From a checkpoint of a small masked image model.
Model: 8.8M parameters, 32-pixel images, encoder arch vit, encoder norm layernorm, encoder activation silu, encoder patch size [4, 4], encoder layers 6, encoder width 320, decoder width 192, decoder layers 3.
Rows from block 3 of the encoder of a small masked image model, named by matrix and row number. Rows with one number belong to one neuron. Each number is 200 + 20 x the weight over its row's rms, rounded and kept within 0 to 999. All counts start at 0. After the name is the row's rms in percent of the matrix's.
After each neuron's rows are labels from the 100 images, of 14976, where the neuron reaches its highest value: "colour at peak" is the nearest of a few named colours to the mean colour under the peak. Only what is clearly more common there than usual is listed. The data: regions of photos with short descriptions (Visual Genome). In brackets: how many of the 100.
# fc1: MLP up (encoder.blocks.3.mlp.fc1.weight, 1280x320), inputs 160-239
# fc2: MLP down (encoder.blocks.3.mlp.fc2.weight, 320x1280, transposed), outputs 160-239

fc1.66,102,210,204,213,186,178,227,213,199,221,188,196,218,212,162,202,221,214,168,204,195,220,231,250,206,232,213,216,207,206,217,213,179,212,196,210,194,223,208,249,211,186,189,220,198,201,208,208,221,197,166,236,180,193,202,207,193,178,230,193,213,196,216,189,182,216,181,176,191,154,177,238,200,216,210,209,173,167,193,203,220
fc2.66,087,190,190,161,194,220,174,233,205,232,191,217,192,192,209,205,192,232,207,201,199,164,198,182,177,213,161,160,158,177,183,181,207,228,224,221,186,208,230,172,194,195,208,184,233,188,183,207,204,195,193,182,192,238,197,163,220,190,163,195,196,211,169,201,203,198,209,190,188,213,195,191,198,202,190,196,190,230,209,181,191
colour at peak: white (27)

fc1.553,094,203,212,161,220,220,200,206,192,210,193,198,230,194,199,218,197,214,206,179,178,209,186,217,202,189,199,208,163,185,197,181,185,196,200,216,171,201,187,219,217,199,222,194,189,197,214,199,188,220,171,172,238,235,193,187,219,191,233,202,204,181,183,205,227,217,169,211,190,196,208,250,186,245,204,218,184,186,170,167,218
fc2.553,097,202,206,217,182,167,194,207,216,186,201,191,172,207,203,193,219,193,180,203,228,181,205,162,203,193,200,209,212,191,196,212,209,216,201,189,244,216,224,202,189,196,180,202,211,180,201,204,221,208,219,220,188,192,186,188,195,201,134,199,187,201,204,181,171,182,231,213,221,176,193,147,216,192,219,189,205,212,216,214,182
colour at peak: white (28)

fc1.265,100,218,183,184,191,202,206,224,189,236,209,202,187,217,226,190,251,207,146,228,198,194,180,210,199,207,232,227,161,198,196,222,215,183,159,214,218,192,192,193,201,178,179,199,184,208,181,183,185,198,195,205,206,195,222,221,232,226,180,195,200,217,195,217,189,201,221,187,221,203,210,182,191,192,222,197,209,180,221,214,182
fc2.265,098,207,199,212,185,213,182,183,202,182,204,198,219,213,155,176,164,187,254,201,206,194,216,192,238,216,185,171,208,182,178,191,176,212,225,193,169,180,222,188,227,218,234,210,221,210,215,212,219,192,218,186,185,230,213,189,190,180,205,214,179,217,211,163,205,197,193,191,180,243,176,212,210,194,193,193,188,203,161,196,204
colour at peak: brown (64)

fc1.473,100,182,237,204,204,216,218,227,209,203,187,173,212,174,210,173,202,196,216,184,187,188,183,215,189,220,179,210,180,190,196,185,198,200,190,208,194,148,173,170,215,209,189,214,203,211,199,179,243,200,175,233,193,236,201,208,181,265,216,178,213,226,187,202,229,232,201,231,196,199,188,204,189,208,199,250,186,220,196,192,193
fc2.473,093,229,177,189,190,204,195,203,202,201,229,200,228,223,196,194,209,189,196,207,207,209,223,166,210,204,205,179,207,199,212,204,185,181,205,209,203,217,209,215,224,175,202,195,172,197,214,217,165,192,188,178,223,182,195,167,212,142,171,213,179,195,206,198,174,191,205,196,197,192,208,214,209,188,193,179,211,183,193,207,190
colour at peak: blue (32)

fc1.481,090,220,216,185,205,221,215,227,197,198,209,213,209,205,206,216,221,200,170,199,162,218,190,208,213,191,239,205,201,221,174,196,199,209,209,222,199,175,142,160,215,205,185,230,221,221,215,153,211,177,190,209,211,216,180,185,205,191,184,195,175,187,209,211,167,228,184,237,160,211,196,165,188,197,185,225,232,196,168,155,195
fc2.481,096,184,188,190,204,157,184,185,215,201,180,180,185,212,172,197,195,219,190,189,218,177,211,205,205,205,174,193,186,175,219,193,214,199,225,203,215,204,234,215,166,216,213,163,197,193,182,225,196,238,202,218,223,189,220,225,214,192,221,209,234,204,192,186,256,166,226,188,193,164,199,214,202,218,197,176,175,234,238,229,209
colour at peak: black (62)

fc1.356,108,176,215,188,198,185,193,199,190,219,194,227,184,185,213,201,213,224,173,208,203,215,217,211,188,208,206,204,190,238,192,179,216,159,211,200,210,200,172,171,182,235,182,206,203,211,191,218,170,164,226,190,180,185,234,206,220,215,205,180,166,244,180,211,186,232,218,198,237,233,195,194,147,202,200,231,212,205,198,228,194
fc2.356,091,241,197,191,197,205,205,205,188,185,180,192,193,229,150,145,192,180,242,187,202,197,197,191,218,210,191,185,175,161,203,213,181,212,188,196,162,180,213,207,251,185,179,190,193,209,177,203,204,195,189,196,210,234,205,214,203,172,221,230,216,161,200,180,208,198,197,179,175,174,211,189,243,220,189,204,169,209,146,170,207
colour at peak: brown (79)

fc1.515,105,217,177,201,186,233,217,219,214,219,244,181,193,241,235,186,196,194,184,192,196,207,187,221,171,148,197,194,185,189,214,209,183,197,193,171,209,184,206,212,194,157,184,172,203,236,148,216,213,198,226,201,222,192,223,207,191,197,226,197,218,212,208,221,212,202,163,152,199,184,189,195,197,220,245,178,183,163,226,186,183
fc2.515,119,215,207,179,204,224,181,184,177,182,157,200,210,163,193,222,230,200,241,218,185,182,218,185,209,228,201,189,202,222,203,188,208,195,205,245,206,197,198,220,190,226,187,205,240,198,250,196,180,202,165,189,183,223,194,156,208,213,192,226,163,216,199,167,235,212,239,218,192,188,196,211,219,172,178,210,226,261,168,189,211
colour at peak: grey (60); pink (27)

fc1.280,100,196,181,189,179,212,167,186,177,175,219,196,214,188,185,226,190,198,191,217,204,226,198,219,194,197,210,180,179,223,222,166,159,172,183,197,146,194,206,212,223,211,211,197,197,209,214,195,220,221,216,201,245,211,177,262,205,198,163,202,210,200,201,189,199,206,181,194,220,229,213,210,188,176,203,233,166,219,165,202,209
fc2.280,098,220,204,206,205,198,226,207,213,209,174,224,190,228,219,186,215,206,182,179,186,190,188,187,208,201,202,231,225,179,166,213,236,233,216,185,250,224,228,199,197,232,200,209,216,194,193,205,190,188,193,202,156,198,199,160,199,209,206,214,198,193,189,215,203,204,213,217,175,177,187,168,215,211,215,136,233,181,242,197,206
colour at peak: grey (62)

fc1.389,100,220,193,205,194,200,182,209,163,231,208,206,217,188,232,188,196,222,200,220,209,184,222,166,196,178,196,205,183,189,186,170,199,238,187,201,198,200,196,249,188,193,200,223,205,187,207,222,184,225,194,146,257,208,208,165,234,191,178,204,213,169,199,169,215,244,196,204,185,227,198,213,185,198,206,201,187,217,172,199,224
fc2.389,101,178,220,197,209,222,231,217,245,184,185,175,194,186,194,222,218,190,196,178,179,212,183,238,168,225,217,170,204,216,209,211,181,157,231,204,203,203,212,154,215,218,191,204,198,197,197,178,214,165,202,245,184,210,188,223,187,212,203,183,203,232,213,222,197,182,223,200,201,156,187,180,220,204,212,185,223,191,218,190,179
colour at peak: grey (69)

fc1.132,103,197,213,193,174,175,188,187,182,218,181,226,185,176,236,202,197,200,198,190,214,217,204,201,181,243,190,195,190,193,166,178,207,178,205,235,240,185,213,193,167,217,202,189,217,195,199,212,216,197,236,190,199,192,222,214,181,244,181,164,174,216,181,203,186,198,195,222,186,230,209,183,137,177,215,206,159,175,180,219,202
fc2.132,088,227,212,196,177,240,195,224,198,189,206,204,220,196,184,203,201,182,216,213,213,199,191,197,233,203,211,197,198,183,211,205,191,208,203,168,164,159,185,221,232,192,196,197,224,179,170,206,140,189,195,196,228,222,201,207,236,175,215,181,183,174,197,157,212,198,200,162,200,181,187,179,217,180,153,197,198,182,169,195,188
colour at peak: orange (26)

fc1.304,094,200,210,162,168,211,228,198,204,189,190,221,216,183,163,174,192,210,254,231,224,193,196,213,184,154,206,216,205,213,192,217,186,234,210,187,167,192,193,167,229,179,193,191,227,207,175,178,222,211,185,184,171,235,229,179,209,244,205,216,196,159,220,187,226,174,187,204,145,214,205,227,188,199,218,195,215,224,212,167,197
fc2.304,096,195,202,223,215,202,166,205,204,207,205,193,194,216,230,236,192,198,170,187,189,195,200,182,203,251,193,173,190,175,228,188,224,171,214,209,219,193,215,235,189,206,217,195,176,192,199,230,164,196,217,206,245,188,179,226,172,158,188,193,209,225,198,210,179,237,188,200,217,181,177,199,197,212,167,211,202,197,197,211,226
colour at peak: black (39)

fc1.735,099,210,221,206,229,206,199,217,169,208,184,187,223,192,190,217,179,223,199,207,172,192,167,212,178,220,226,189,189,173,200,176,198,230,193,217,220,178,184,195,216,218,207,238,252,238,206,212,218,202,189,175,254,228,211,180,201,168,198,196,191,195,186,194,208,216,207,189,155,201,209,204,176,192,183,214,193,209,178,196,214
fc2.735,102,190,164,181,177,192,206,210,231,195,185,181,186,192,202,191,206,197,175,206,204,188,214,181,199,186,175,206,206,217,237,195,195,201,221,202,211,191,216,211,203,199,186,161,174,178,200,187,179,211,216,195,203,191,210,210,223,201,193,193,194,198,232,193,163,206,198,238,218,157,173,207,205,226,250,196,218,176,231,183,199
colour at peak: grey (61)

fc1.498,097,199,181,195,192,160,193,200,206,229,176,211,203,226,198,169,211,212,202,223,241,187,229,180,230,216,206,158,204,194,201,184,207,194,184,193,201,213,203,168,215,178,168,194,212,176,197,181,225,190,188,194,165,195,200,196,201,193,184,190,144,218,196,254,192,236,223,169,166,217,184,175,196,193,192,174,193,182,222,226,208
fc2.498,079,208,185,161,214,254,206,215,197,182,192,189,198,213,208,222,186,179,251,182,174,183,200,189,189,195,194,199,168,178,204,193,201,190,220,222,171,172,192,205,188,179,204,171,228,205,191,206,171,230,204,185,231,215,188,209,245,176,183,220,218,224,189,202,211,190,197,177,207,213,213,171,187,185,198,198,192,204,166,181,230
colour at peak: white (27); pink (27)

fc1.111,100,234,203,208,226,164,206,182,177,177,199,201,192,203,206,228,168,167,179,219,200,209,233,198,191,181,218,203,164,200,160,221,192,188,197,201,198,214,189,191,179,198,180,175,196,183,168,229,198,202,215,230,172,202,191,257,202,186,183,250,218,204,200,199,237,232,200,216,191,224,216,225,211,175,196,173,153,195,203,198,208
fc2.111,097,201,215,177,163,194,189,229,227,241,182,156,216,196,202,204,209,200,174,194,173,172,202,215,201,214,226,199,206,219,171,223,165,174,196,218,206,183,208,212,196,200,183,174,185,193,180,176,188,213,179,181,219,227,194,157,208,177,228,149,219,226,193,180,170,224,163,206,192,249,206,194,173,214,214,199,191,200,164,222,178
colour at peak: brown (75)

fc1.8,103,196,179,211,226,185,211,185,205,191,203,192,206,172,219,223,194,226,173,198,212,219,191,207,169,165,191,202,177,199,155,209,205,173,213,190,211,202,212,201,199,177,205,215,173,193,204,205,202,183,167,217,170,212,215,226,221,204,196,209,187,181,184,195,202,186,203,175,246,210,244,203,175,209,195,218,158,204,204,226,170
fc2.8,097,184,185,167,156,181,200,203,152,228,194,195,186,222,177,182,213,185,219,193,188,192,189,205,232,221,204,194,205,199,217,174,198,216,192,209,208,208,171,185,204,229,182,200,198,183,207,190,200,185,220,200,229,212,177,173,194,200,214,241,192,227,193,188,206,232,209,201,161,187,193,190,209,193,184,181,235,222,176,178,215
colour at peak: brown (61)

fc1.600,100,183,203,180,214,199,157,203,221,218,200,188,237,202,209,226,187,235,184,242,172,162,195,193,170,186,169,154,193,203,213,214,168,225,209,216,212,175,197,178,230,212,178,209,239,223,204,208,184,198,197,206,213,204,197,187,178,199,196,195,176,194,205,200,204,226,219,252,166,186,198,207,186,216,197,206,198,203,178,220,234
fc2.600,105,228,207,210,176,171,231,227,206,207,194,175,189,217,227,166,207,171,210,149,208,189,194,184,177,214,235,205,212,214,190,187,229,171,205,184,243,217,199,216,189,204,182,224,182,185,190,181,192,183,201,161,208,190,195,168,168,161,212,165,239,213,181,200,172,202,209,168,196,194,215,190,233,198,202,217,202,206,219,163,174
colour at peak: cyan (27)

fc1.475,102,182,179,235,200,185,213,179,203,211,219,174,155,204,210,202,191,173,201,206,213,175,223,166,214,191,211,185,205,211,209,218,175,228,166,162,207,207,205,189,229,223,197,216,205,218,214,179,216,220,189,176,175,187,187,222,253,210,214,146,175,185,174,221,242,208,164,199,173,175,201,194,221,189,194,229,181,199,180,218,215
fc2.475,104,229,195,196,190,214,184,210,213,167,185,176,235,225,200,216,205,213,204,174,181,227,193,233,208,218,197,180,190,189,162,204,197,179,260,233,214,175,188,192,223,185,168,179,185,161,194,220,186,185,202,219,214,220,209,202,193,175,200,225,209,204,192,172,202,220,220,199,218,200,171,219,213,180,195,202,217,170,167,185,219
colour at peak: white (25)

fc1.429,101,221,176,205,204,191,217,183,201,250,164,204,202,217,199,238,191,201,193,215,199,197,199,213,185,224,200,200,199,187,209,213,185,209,172,213,209,193,211,167,202,190,208,211,179,237,219,197,243,238,194,203,179,165,205,195,192,268,209,191,195,198,188,205,237,195,207,251,209,172,218,175,216,180,196,211,203,206,199,184,225
fc2.429,108,208,236,190,174,218,208,205,198,166,202,203,206,203,197,173,213,194,177,188,199,169,196,178,236,208,220,169,163,191,218,183,193,194,230,205,173,207,204,200,210,182,207,187,222,188,181,213,199,169,195,196,217,219,225,166,225,175,184,190,174,197,198,179,190,206,187,176,198,239,172,212,176,187,205,195,180,168,192,202,177
colour at peak: blue (27)

fc1.405,095,198,188,151,207,202,174,213,181,178,198,173,200,198,181,222,202,185,213,234,200,195,177,180,183,211,207,220,192,184,168,184,183,188,211,185,180,218,195,224,195,200,211,192,224,203,215,201,223,195,173,176,220,203,206,223,213,180,212,209,162,178,213,193,209,224,209,222,171,213,212,195,202,182,202,187,209,146,171,160,218
fc2.405,094,197,211,203,195,199,193,211,237,227,180,221,184,202,200,174,205,222,186,141,174,207,227,220,199,202,222,169,182,201,203,198,211,200,214,225,201,178,203,183,217,201,186,209,189,193,183,206,182,221,212,211,209,233,181,166,162,218,176,187,206,208,156,204,180,170,208,182,199,176,176,198,190,196,226,218,194,248,208,208,189
colour at peak: cyan (28); blue (25)

fc1.89,103,185,178,206,196,174,198,197,233,199,173,193,200,218,175,210,215,169,235,224,205,231,208,200,190,189,211,211,177,230,191,208,190,201,211,200,199,156,160,185,201,202,206,182,229,187,193,202,208,198,210,233,197,213,197,223,203,201,197,208,213,217,205,171,212,232,189,171,178,219,187,195,199,207,188,177,220,197,189,199,190
fc2.89,082,232,188,193,169,185,220,218,183,204,202,177,191,210,222,152,207,213,166,211,216,182,198,211,219,210,197,181,187,190,197,246,194,199,201,197,183,191,224,204,223,208,163,209,216,178,171,178,185,201,204,184,231,219,199,233,169,181,185,192,200,209,186,196,206,192,231,191,196,213,204,220,174,206,194,186,190,248,177,246,234
colour at peak: red (32)

fc1.671,102,240,181,205,232,176,201,219,156,156,224,202,177,190,210,189,167,180,187,216,182,248,168,143,202,191,178,201,203,180,203,184,179,222,205,198,196,183,174,213,215,173,197,231,190,178,219,193,246,194,163,242,226,202,216,208,207,209,180,199,188,185,210,198,219,224,242,194,227,177,205,230,198,180,170,211,208,210,190,182,187
fc2.671,104,191,200,199,194,200,182,179,232,207,190,197,197,208,208,205,218,232,216,187,207,172,206,259,212,231,215,176,197,209,199,221,198,191,190,177,198,201,217,195,197,202,185,172,196,209,175,202,159,203,254,179,190,211,160,152,211,196,203,236,192,197,195,196,195,214,189,220,182,218,194,150,178,186,187,164,189,223,202,193,214
colour at peak: red (44)

fc1.592,100,178,206,148,169,211,181,198,225,201,173,191,185,190,197,189,238,203,192,178,185,184,192,205,226,214,258,180,173,200,208,195,206,224,193,199,184,229,211,180,175,236,175,211,159,215,196,238,204,183,176,198,184,215,217,182,194,228,175,201,211,184,174,183,217,219,189,190,205,247,184,193,192,192,166,197,177,195,231,225,192
fc2.592,115,190,200,192,203,217,187,200,169,179,227,202,221,227,186,198,224,181,192,206,185,189,205,209,205,192,201,184,212,158,202,195,195,182,192,228,180,212,225,187,208,241,197,234,182,178,180,208,220,193,180,202,224,208,238,189,218,162,232,188,215,153,180,192,245,217,218,159,147,228,206,176,206,182,197,220,166,207,185,174,177
colour at peak: brown (60)

fc1.459,095,222,206,183,198,220,205,170,211,212,203,227,177,201,227,201,203,203,188,197,190,186,202,195,211,213,239,193,191,187,203,193,199,197,214,202,199,205,204,186,206,210,177,218,198,220,199,214,221,209,168,171,222,198,215,227,199,192,239,208,187,222,217,209,184,196,200,230,231,178,183,214,211,201,190,209,222,190,173,194,196
fc2.459,100,206,233,184,199,157,204,245,209,214,193,193,197,235,198,175,220,205,195,195,206,223,192,178,186,204,160,160,186,192,160,196,192,172,193,197,212,191,198,202,227,191,203,190,202,187,187,195,192,157,224,200,209,173,207,185,235,198,180,184,221,189,184,189,219,210,222,193,182,220,247,225,156,211,200,200,186,184,181,197,198
colour at peak: orange (30); pink (30)

fc1.616,103,181,225,212,199,168,184,163,186,230,138,177,214,202,169,208,233,203,210,207,232,230,180,216,189,195,209,189,208,184,218,212,186,170,220,212,201,238,203,197,211,214,199,206,185,196,225,202,206,213,204,215,195,181,228,208,195,209,201,206,200,204,207,184,221,244,206,178,169,208,237,231,215,194,188,211,210,205,172,198,163
fc2.616,106,212,177,189,187,225,180,212,202,176,231,222,191,212,208,179,156,193,204,211,189,170,233,180,202,215,172,198,183,208,190,188,224,221,198,218,212,162,221,197,208,185,192,187,218,206,184,195,178,208,202,192,200,221,196,191,220,208,189,166,197,201,202,199,197,178,210,226,205,199,157,170,206,200,220,204,172,198,204,205,201
colour at peak: pink (26)

fc1.568,106,177,188,203,214,157,209,199,206,213,239,219,195,208,211,210,195,195,184,186,217,219,180,176,204,195,178,203,208,220,155,167,213,174,176,166,211,213,171,199,219,177,212,195,175,173,199,202,199,192,217,210,159,198,234,189,204,226,185,179,212,211,203,206,171,210,225,153,206,206,227,183,196,186,209,201,187,236,199,211,165
fc2.568,097,207,214,170,198,241,188,194,173,186,150,203,221,193,203,157,179,191,215,197,204,195,222,227,191,213,206,213,199,199,220,228,168,189,201,225,180,194,198,176,182,224,209,210,217,217,204,196,160,172,193,204,232,205,185,217,172,192,221,222,166,199,193,202,199,207,200,213,184,207,223,212,220,207,166,176,209,171,181,201,184
colour at peak: brown (61)

fc1.156,090,215,190,216,190,210,225,203,202,186,194,188,174,185,171,229,201,189,235,174,225,209,212,220,186,180,165,188,192,236,203,201,219,180,160,190,206,182,195,179,213,188,165,217,190,204,199,209,210,169,214,216,191,211,176,238,210,236,165,191,132,173,217,223,221,200,190,174,156,183,198,211,192,192,223,180,206,239,206,244,198
fc2.156,093,202,213,180,170,180,204,206,171,220,188,202,239,228,207,131,205,206,188,178,165,199,198,210,211,239,216,186,194,153,177,195,174,217,236,226,188,203,208,209,233,211,205,189,208,213,186,219,171,223,183,198,206,181,214,179,166,175,238,180,224,204,206,159,190,225,204,195,222,228,192,199,238,212,159,193,195,165,202,188,191
colour at peak: grey (61)

fc1.543,105,195,220,201,180,207,195,216,181,219,141,215,239,194,209,218,202,223,192,205,194,189,200,225,195,200,191,226,202,195,226,179,218,184,168,213,188,218,208,218,173,193,208,199,242,244,160,195,234,183,201,201,203,185,205,236,206,194,220,173,164,213,239,182,196,229,203,191,208,240,190,209,200,185,212,193,177,212,167,220,223
fc2.543,108,200,183,191,205,196,197,206,210,171,234,161,178,203,171,177,223,192,211,196,192,207,213,154,224,206,197,183,191,208,168,219,189,214,238,205,223,188,195,223,214,214,187,189,175,180,238,204,168,219,219,195,200,213,184,166,202,199,202,212,199,202,176,220,192,156,193,206,206,170,191,161,194,214,219,224,209,196,217,170,162
colour at peak: grey (60)

fc1.56,112,248,195,214,184,175,189,163,217,194,189,200,183,175,199,168,208,150,200,222,182,224,165,224,208,212,207,165,218,213,205,242,165,195,216,173,206,215,198,179,180,192,180,203,230,211,200,205,227,210,219,175,206,184,205,214,175,194,205,209,217,213,221,247,223,213,180,176,215,209,165,197,196,210,240,187,206,186,171,204,184
fc2.56,091,231,239,207,182,195,200,246,204,254,172,179,181,225,233,209,175,179,204,201,198,201,195,178,203,197,203,192,244,204,213,206,189,174,188,189,215,187,214,185,205,185,166,198,195,208,169,191,188,216,184,210,196,203,208,199,218,210,206,167,203,170,207,198,193,187,179,219,196,193,242,224,184,220,172,225,192,182,183,244,187
colour at peak: red (34)

fc1.500,110,192,216,235,207,173,195,220,205,185,200,188,213,181,193,198,190,201,193,161,174,197,179,213,217,213,214,177,209,168,207,212,204,189,193,172,203,226,221,238,200,215,191,204,163,184,237,193,214,172,207,218,200,179,195,230,184,209,195,174,223,186,179,193,256,237,193,185,160,204,224,164,190,201,200,197,196,212,164,211,191
fc2.500,106,179,185,178,190,193,212,196,195,194,204,197,190,223,210,198,185,189,197,162,188,221,223,219,170,218,163,257,160,190,195,205,211,237,164,224,238,157,183,170,198,191,206,191,208,203,208,191,183,213,210,195,222,253,192,156,220,234,204,210,221,209,185,211,181,208,207,203,241,202,204,174,218,215,207,190,170,209,230,197,186
colour at peak: pink (25)

fc1.673,096,214,219,185,209,199,169,175,225,181,196,201,196,223,195,199,187,171,206,215,194,162,191,212,163,201,225,178,191,179,190,206,212,222,185,236,226,207,200,163,230,202,173,182,202,181,185,219,199,210,179,171,208,207,183,206,181,222,218,186,169,235,192,224,192,178,190,204,177,190,190,190,204,206,198,193,231,195,193,208,201
fc2.673,090,202,188,181,202,201,242,238,184,238,199,220,189,204,225,200,216,225,193,183,200,216,198,166,237,208,182,195,189,199,187,219,206,150,213,187,193,204,209,223,193,193,196,221,209,213,208,166,205,181,214,192,199,196,225,186,236,193,203,182,218,201,207,170,195,215,225,200,198,199,216,221,177,198,230,230,167,187,171,189,199
colour at peak: orange (30)