Rows from block 0 of the decoder of a small masked image model, named by matrix and row number. Rows with one number belong to one neuron. Each number is 128 + 32 x the weight over its row's rms, rounded and kept within 0 to 255. All counts start at 0.
Before each neuron's rows are labels from the 100 images, of 14976, where the neuron reaches its highest value: "responds to" is what is common among them. Only what is clearly more common there than usual is listed. The data: regions of photos with short descriptions (Visual Genome).
# fc1: MLP up (decoder.0.mlp.fc1.weight, 768x192), inputs 39-77
# fc2: MLP down (decoder.0.mlp.fc2.weight, 192x768, transposed), outputs 39-77

responds to: text has "white"; text has "sky"
fc1.283 [171 116  96 169 195 110 156 129 153 149 118 141  87 162 117  97 166 137 180 135 148 107 120 117 145  76 120  90 156 130 151 148  95 143  87 102 134 132  92]
fc2.283 [ 86 151 163  98  63 158  73 139 114 154 176 126 143 100 126 153 126 181  84 118 156 103 169 172 142 177 164 183 117 147 111 185 190 165 155 146 142 159 182]

responds to: text has "blue"
fc1.672 [130 201 132 140 130 146 163 120 105  98 118 153 153 126 143 120  90  99 156  91 160  81  67 104 136 134 138 132 125 127 134 122  72 103 123 143 160 100 125]
fc2.672 [157 106  85 115 141 152 165 145 125 136 123 127 121 127  54 128 141 156 107 120  89 103 195 111 163 122 114  45 156 118 118 168 145 125 134 116  86 165 127]

responds to: text has "red"
fc1.451 [151  85 126 162 167 131  97 146 121 101 139  85 135 138 160  44 125 151 145  77 103 146 154  94  84 175 172 146 130 131 100  52 139 117 115  99  80 185 129]
fc2.451 [ 74 125 132 152 109 125 165 125 134 126 101 211  65 127 185 161 102 104 128 180 152  76 134  80 160  87 113 151  98 141 190 145 165 124 152 111 163  97 153]

responds to: text has "blue"
fc1.571 [163 106 164 180 135 143 105 129 130 110 130 142 128  82 149 147 157 107 114  85 139  90 138  92  84 160 167 100 103 205 131 146 143 153 138 153 137 165 156]
fc2.571 [ 98 162 150  67  58 162 174 153 115 148 110 119  92 162 109 117 134 158  95 132 187 119  99 150 153 141 148 155 168  77 128 124  79 200 142 102 144 117 144]

responds to: text has "blue"
fc1.692 [127 154  83 112 107 120 222 165  91 116 115 127  94 158 124  83  73 107 183 104 100 123 100 146 129  88  84 105 178 186  94 191 104 176  79 106 156 239 104]
fc2.692 [144 132 128 100 133 163  53 106 154  95 119 156  98  35 130 169  81 136 131 116 126 146 132 123 125 173 125 152  93  72 133 110 131  69 115 145 161  88 132]

responds to: text has "red"
fc1.312 [103 109 116 159 144  38 140  92 137  89 160 142  88  92  86  74 157  93 138 130 115 138 138 134 121 156 148 100 145 129 198 136 102 141 140 209 106 162 132]
fc2.312 [133 124 103  98 118 185  97 109 124 167 133 128 144 194 149 154  99 116 124  84 145 127 134 122 129  64 100 181 136 119  76 148 166 129 142  63 127 131 161]

responds to: text has "white"
fc1.6 [ 94 138 110 147 173 130  65 132  78 149 139  89 127 115  76 171  94 148 165 138  84  77  77 103 139 134  92 163  84  96 160 148 105 180 138 114 112 209  58]
fc2.6 [149  67 140  94  37  96 152 137 139 122  86 159 143 159 155  81 171 154 122 108 169 134 135 164 153 106 156  91 168 133 130 130 157 110 175 131 136  82 143]

responds to: text has "green"
fc1.679 [112 143 141 118 140 199 161 190 121 124 126  56 124 170 133 110 186 103  89  81 141 113  96 150  75 121 163 165 101  81 144  94  76 144 104 139 123 164 137]
fc2.679 [ 93 104 146 154 142 121 178 121 110 127 138 126 129 119 112  78  84  99 149 128 186 131 157 162 103  97 182 138 154 158 139 176 176  99 106 136 180 145 119]

responds to: text has "blue"
fc1.445 [111 184 115 114 135 109 184 106 122 112 125 160 118 138 198 143 163 153 189  87 131 101 141 165 183 168 141  87 134 135 201 121  80 107  96 135 131 166  96]
fc2.445 [152  80  91 174 150 164  91 185 156 162 138 170 152 156 145 171 140 107  74 144  87 115 135  81 137  96  87  88 139 114 109 104 133 121 144 138 152 113 134]

responds to: text has "blue"
fc1.452 [104 112 193 145 148  81 162 125  97 140 104 118 141  98 175 146 122 100 108 101 131 141 131 137 163  91 148 103 176 190 114 126 148 131 134 124 172 168  91]
fc2.452 [111  77  59 128 133 130 113 119 138 128 184 152  86 128  74 143 174 209 145 153 122  95 106 170 139 162 140 170  70  73 140 162 131 141  93 109 106 105 127]

responds to: text has "green"
fc1.570 [145 176 115 146 127 155 144  91 125 122 127 113  93 162  71  65 159 178 150 110 160 123  85  85 121 150 109 132 151 127 150 162  59 180  61 153 130 133 120]
fc2.570 [128 165  76  76 103  92 153 136 141  55 161 189 149 129 158 142  66 128 102 158 157 100 157 101 168 132 140  75  46 140 105  78 146  95 136 124  84 103 120]

responds to: text has "green"
fc1.275 [193 115 126 144 101 141 110 152 104  80  68 136 151 143 119  83 108  90 122 112 113  84  83 154 119 131 193 149 127 161 181 106 101 139 179 153 146 132 172]
fc2.275 [ 77 127 135 116 138 145 163 114  75  80  97  77  76  73 137 171 162 192 106 133  62  87 151 130 151 115  87 108 118 121  77 229 117 121 135  86 117 118  92]

responds to: text has "white"
fc1.123 [ 80 189 150 170 162 127 158 148 141 141 101 101 149 132 120 132  71  98  83 137 163 128 100 139 146  91 148 131 159 101 137 148 117 121 143 130 157  82 145]
fc2.123 [125  78 129 113 141 120  93 122 121 131 156 165 134 115 144 154 198 174 224 102 129 178 106  82 114 198 109 152 136 160 121 104 144 134 121 115  77 141 111]

responds to: text has "blue"
fc1.144 [153 176  75 132  60 129 165  90 129 147 110 142 160 121 184 155 157 161  92 144 111 129 117 164 119 187 174 139 114 115 115 102 125  35 155  82  95 103 135]
fc2.144 [142 162 127 111 171  76 141 191 121  86 168 140 160 145  98 112 143 160 133 137  99  94 115  97 124 112 120  89 184  76 127 160 144 214 100 188 156 150 163]

responds to: text has "blue"
fc1.114 [167 155  80 183 143 168 134 134 125 165 172  63 106 132 121 114  81 122 158 116 123 153 139 119 166 155 122 110 138 136 130 158 102 177  64  90 120 178 113]
fc2.114 [127  93 137 129 149 105 140 151 108  47  81 203 144 100 103 174 161 150  85 123 130 106 117 122 137 131 143 149 105 108 143  88 162  74 149 127 121 105  79]

responds to: text has "sky"; text has "white"
fc1.740 [104 125 142 111 130 124  96  81 108 150 156 166 123 152  93 119 154 165 159 130 201 105 130  94 131 121  97 100  65  67 132 151  88 128 105 144 120  85  97]
fc2.740 [126 120 120 182  98 133 134 171 122 191 138 118 185 107 125 121  91 117 122 123 100 122 130 173 188 132 171 168 162 201 172 158 128 153 125 126 105 189 115]

responds to: text has "white"
fc1.423 [ 91 155 107 110  96 148 149 136  64 168 108 114 132 134  84  82  77 125 138 179 116  59 131 138  95 158  99 115 130 176 127 108 169  81 168  78 113 175  92]
fc2.423 [165  91 107 106  90 129 115 161 130  61 137 162 107 119 110 165 118 160 108  35 104  99  94 122 159 131 105 143 131  87 134 160  93 136  96 125 106 117 121]

responds to: text has "blue"
fc1.546 [114 154  93 159  98 128  85 199 139 154  87 132  69 143  62 126  86 130  99  93 133 161 136  90 128 157 134 146  81 145 160 195  93 168 177 150 172 156 194]
fc2.546 [120 122 114 155 159  95 178  70 136 101  89 142 177  83 116 127 181 119 134 192 119  86 127 135  97 178 153 126 133  79 116  38 132 126 141  81 162 124  75]

responds to: text has "white"; text has "blue"
fc1.379 [ 70  95 127 105 136 158 126 151 127 164 137 171 189  85 185 123  81 103 149 180 120 118 145 164 133 153  97 135 126 212  97 160  88 140 195 106 116 205 101]
fc2.379 [178 130 130 149  77 136  99  93 138 165 111 101  86 172 113 155 144 153  80 106 102 119 143 136 166 123 140 119 146  58 212 136 148 150 100 110 136  79 118]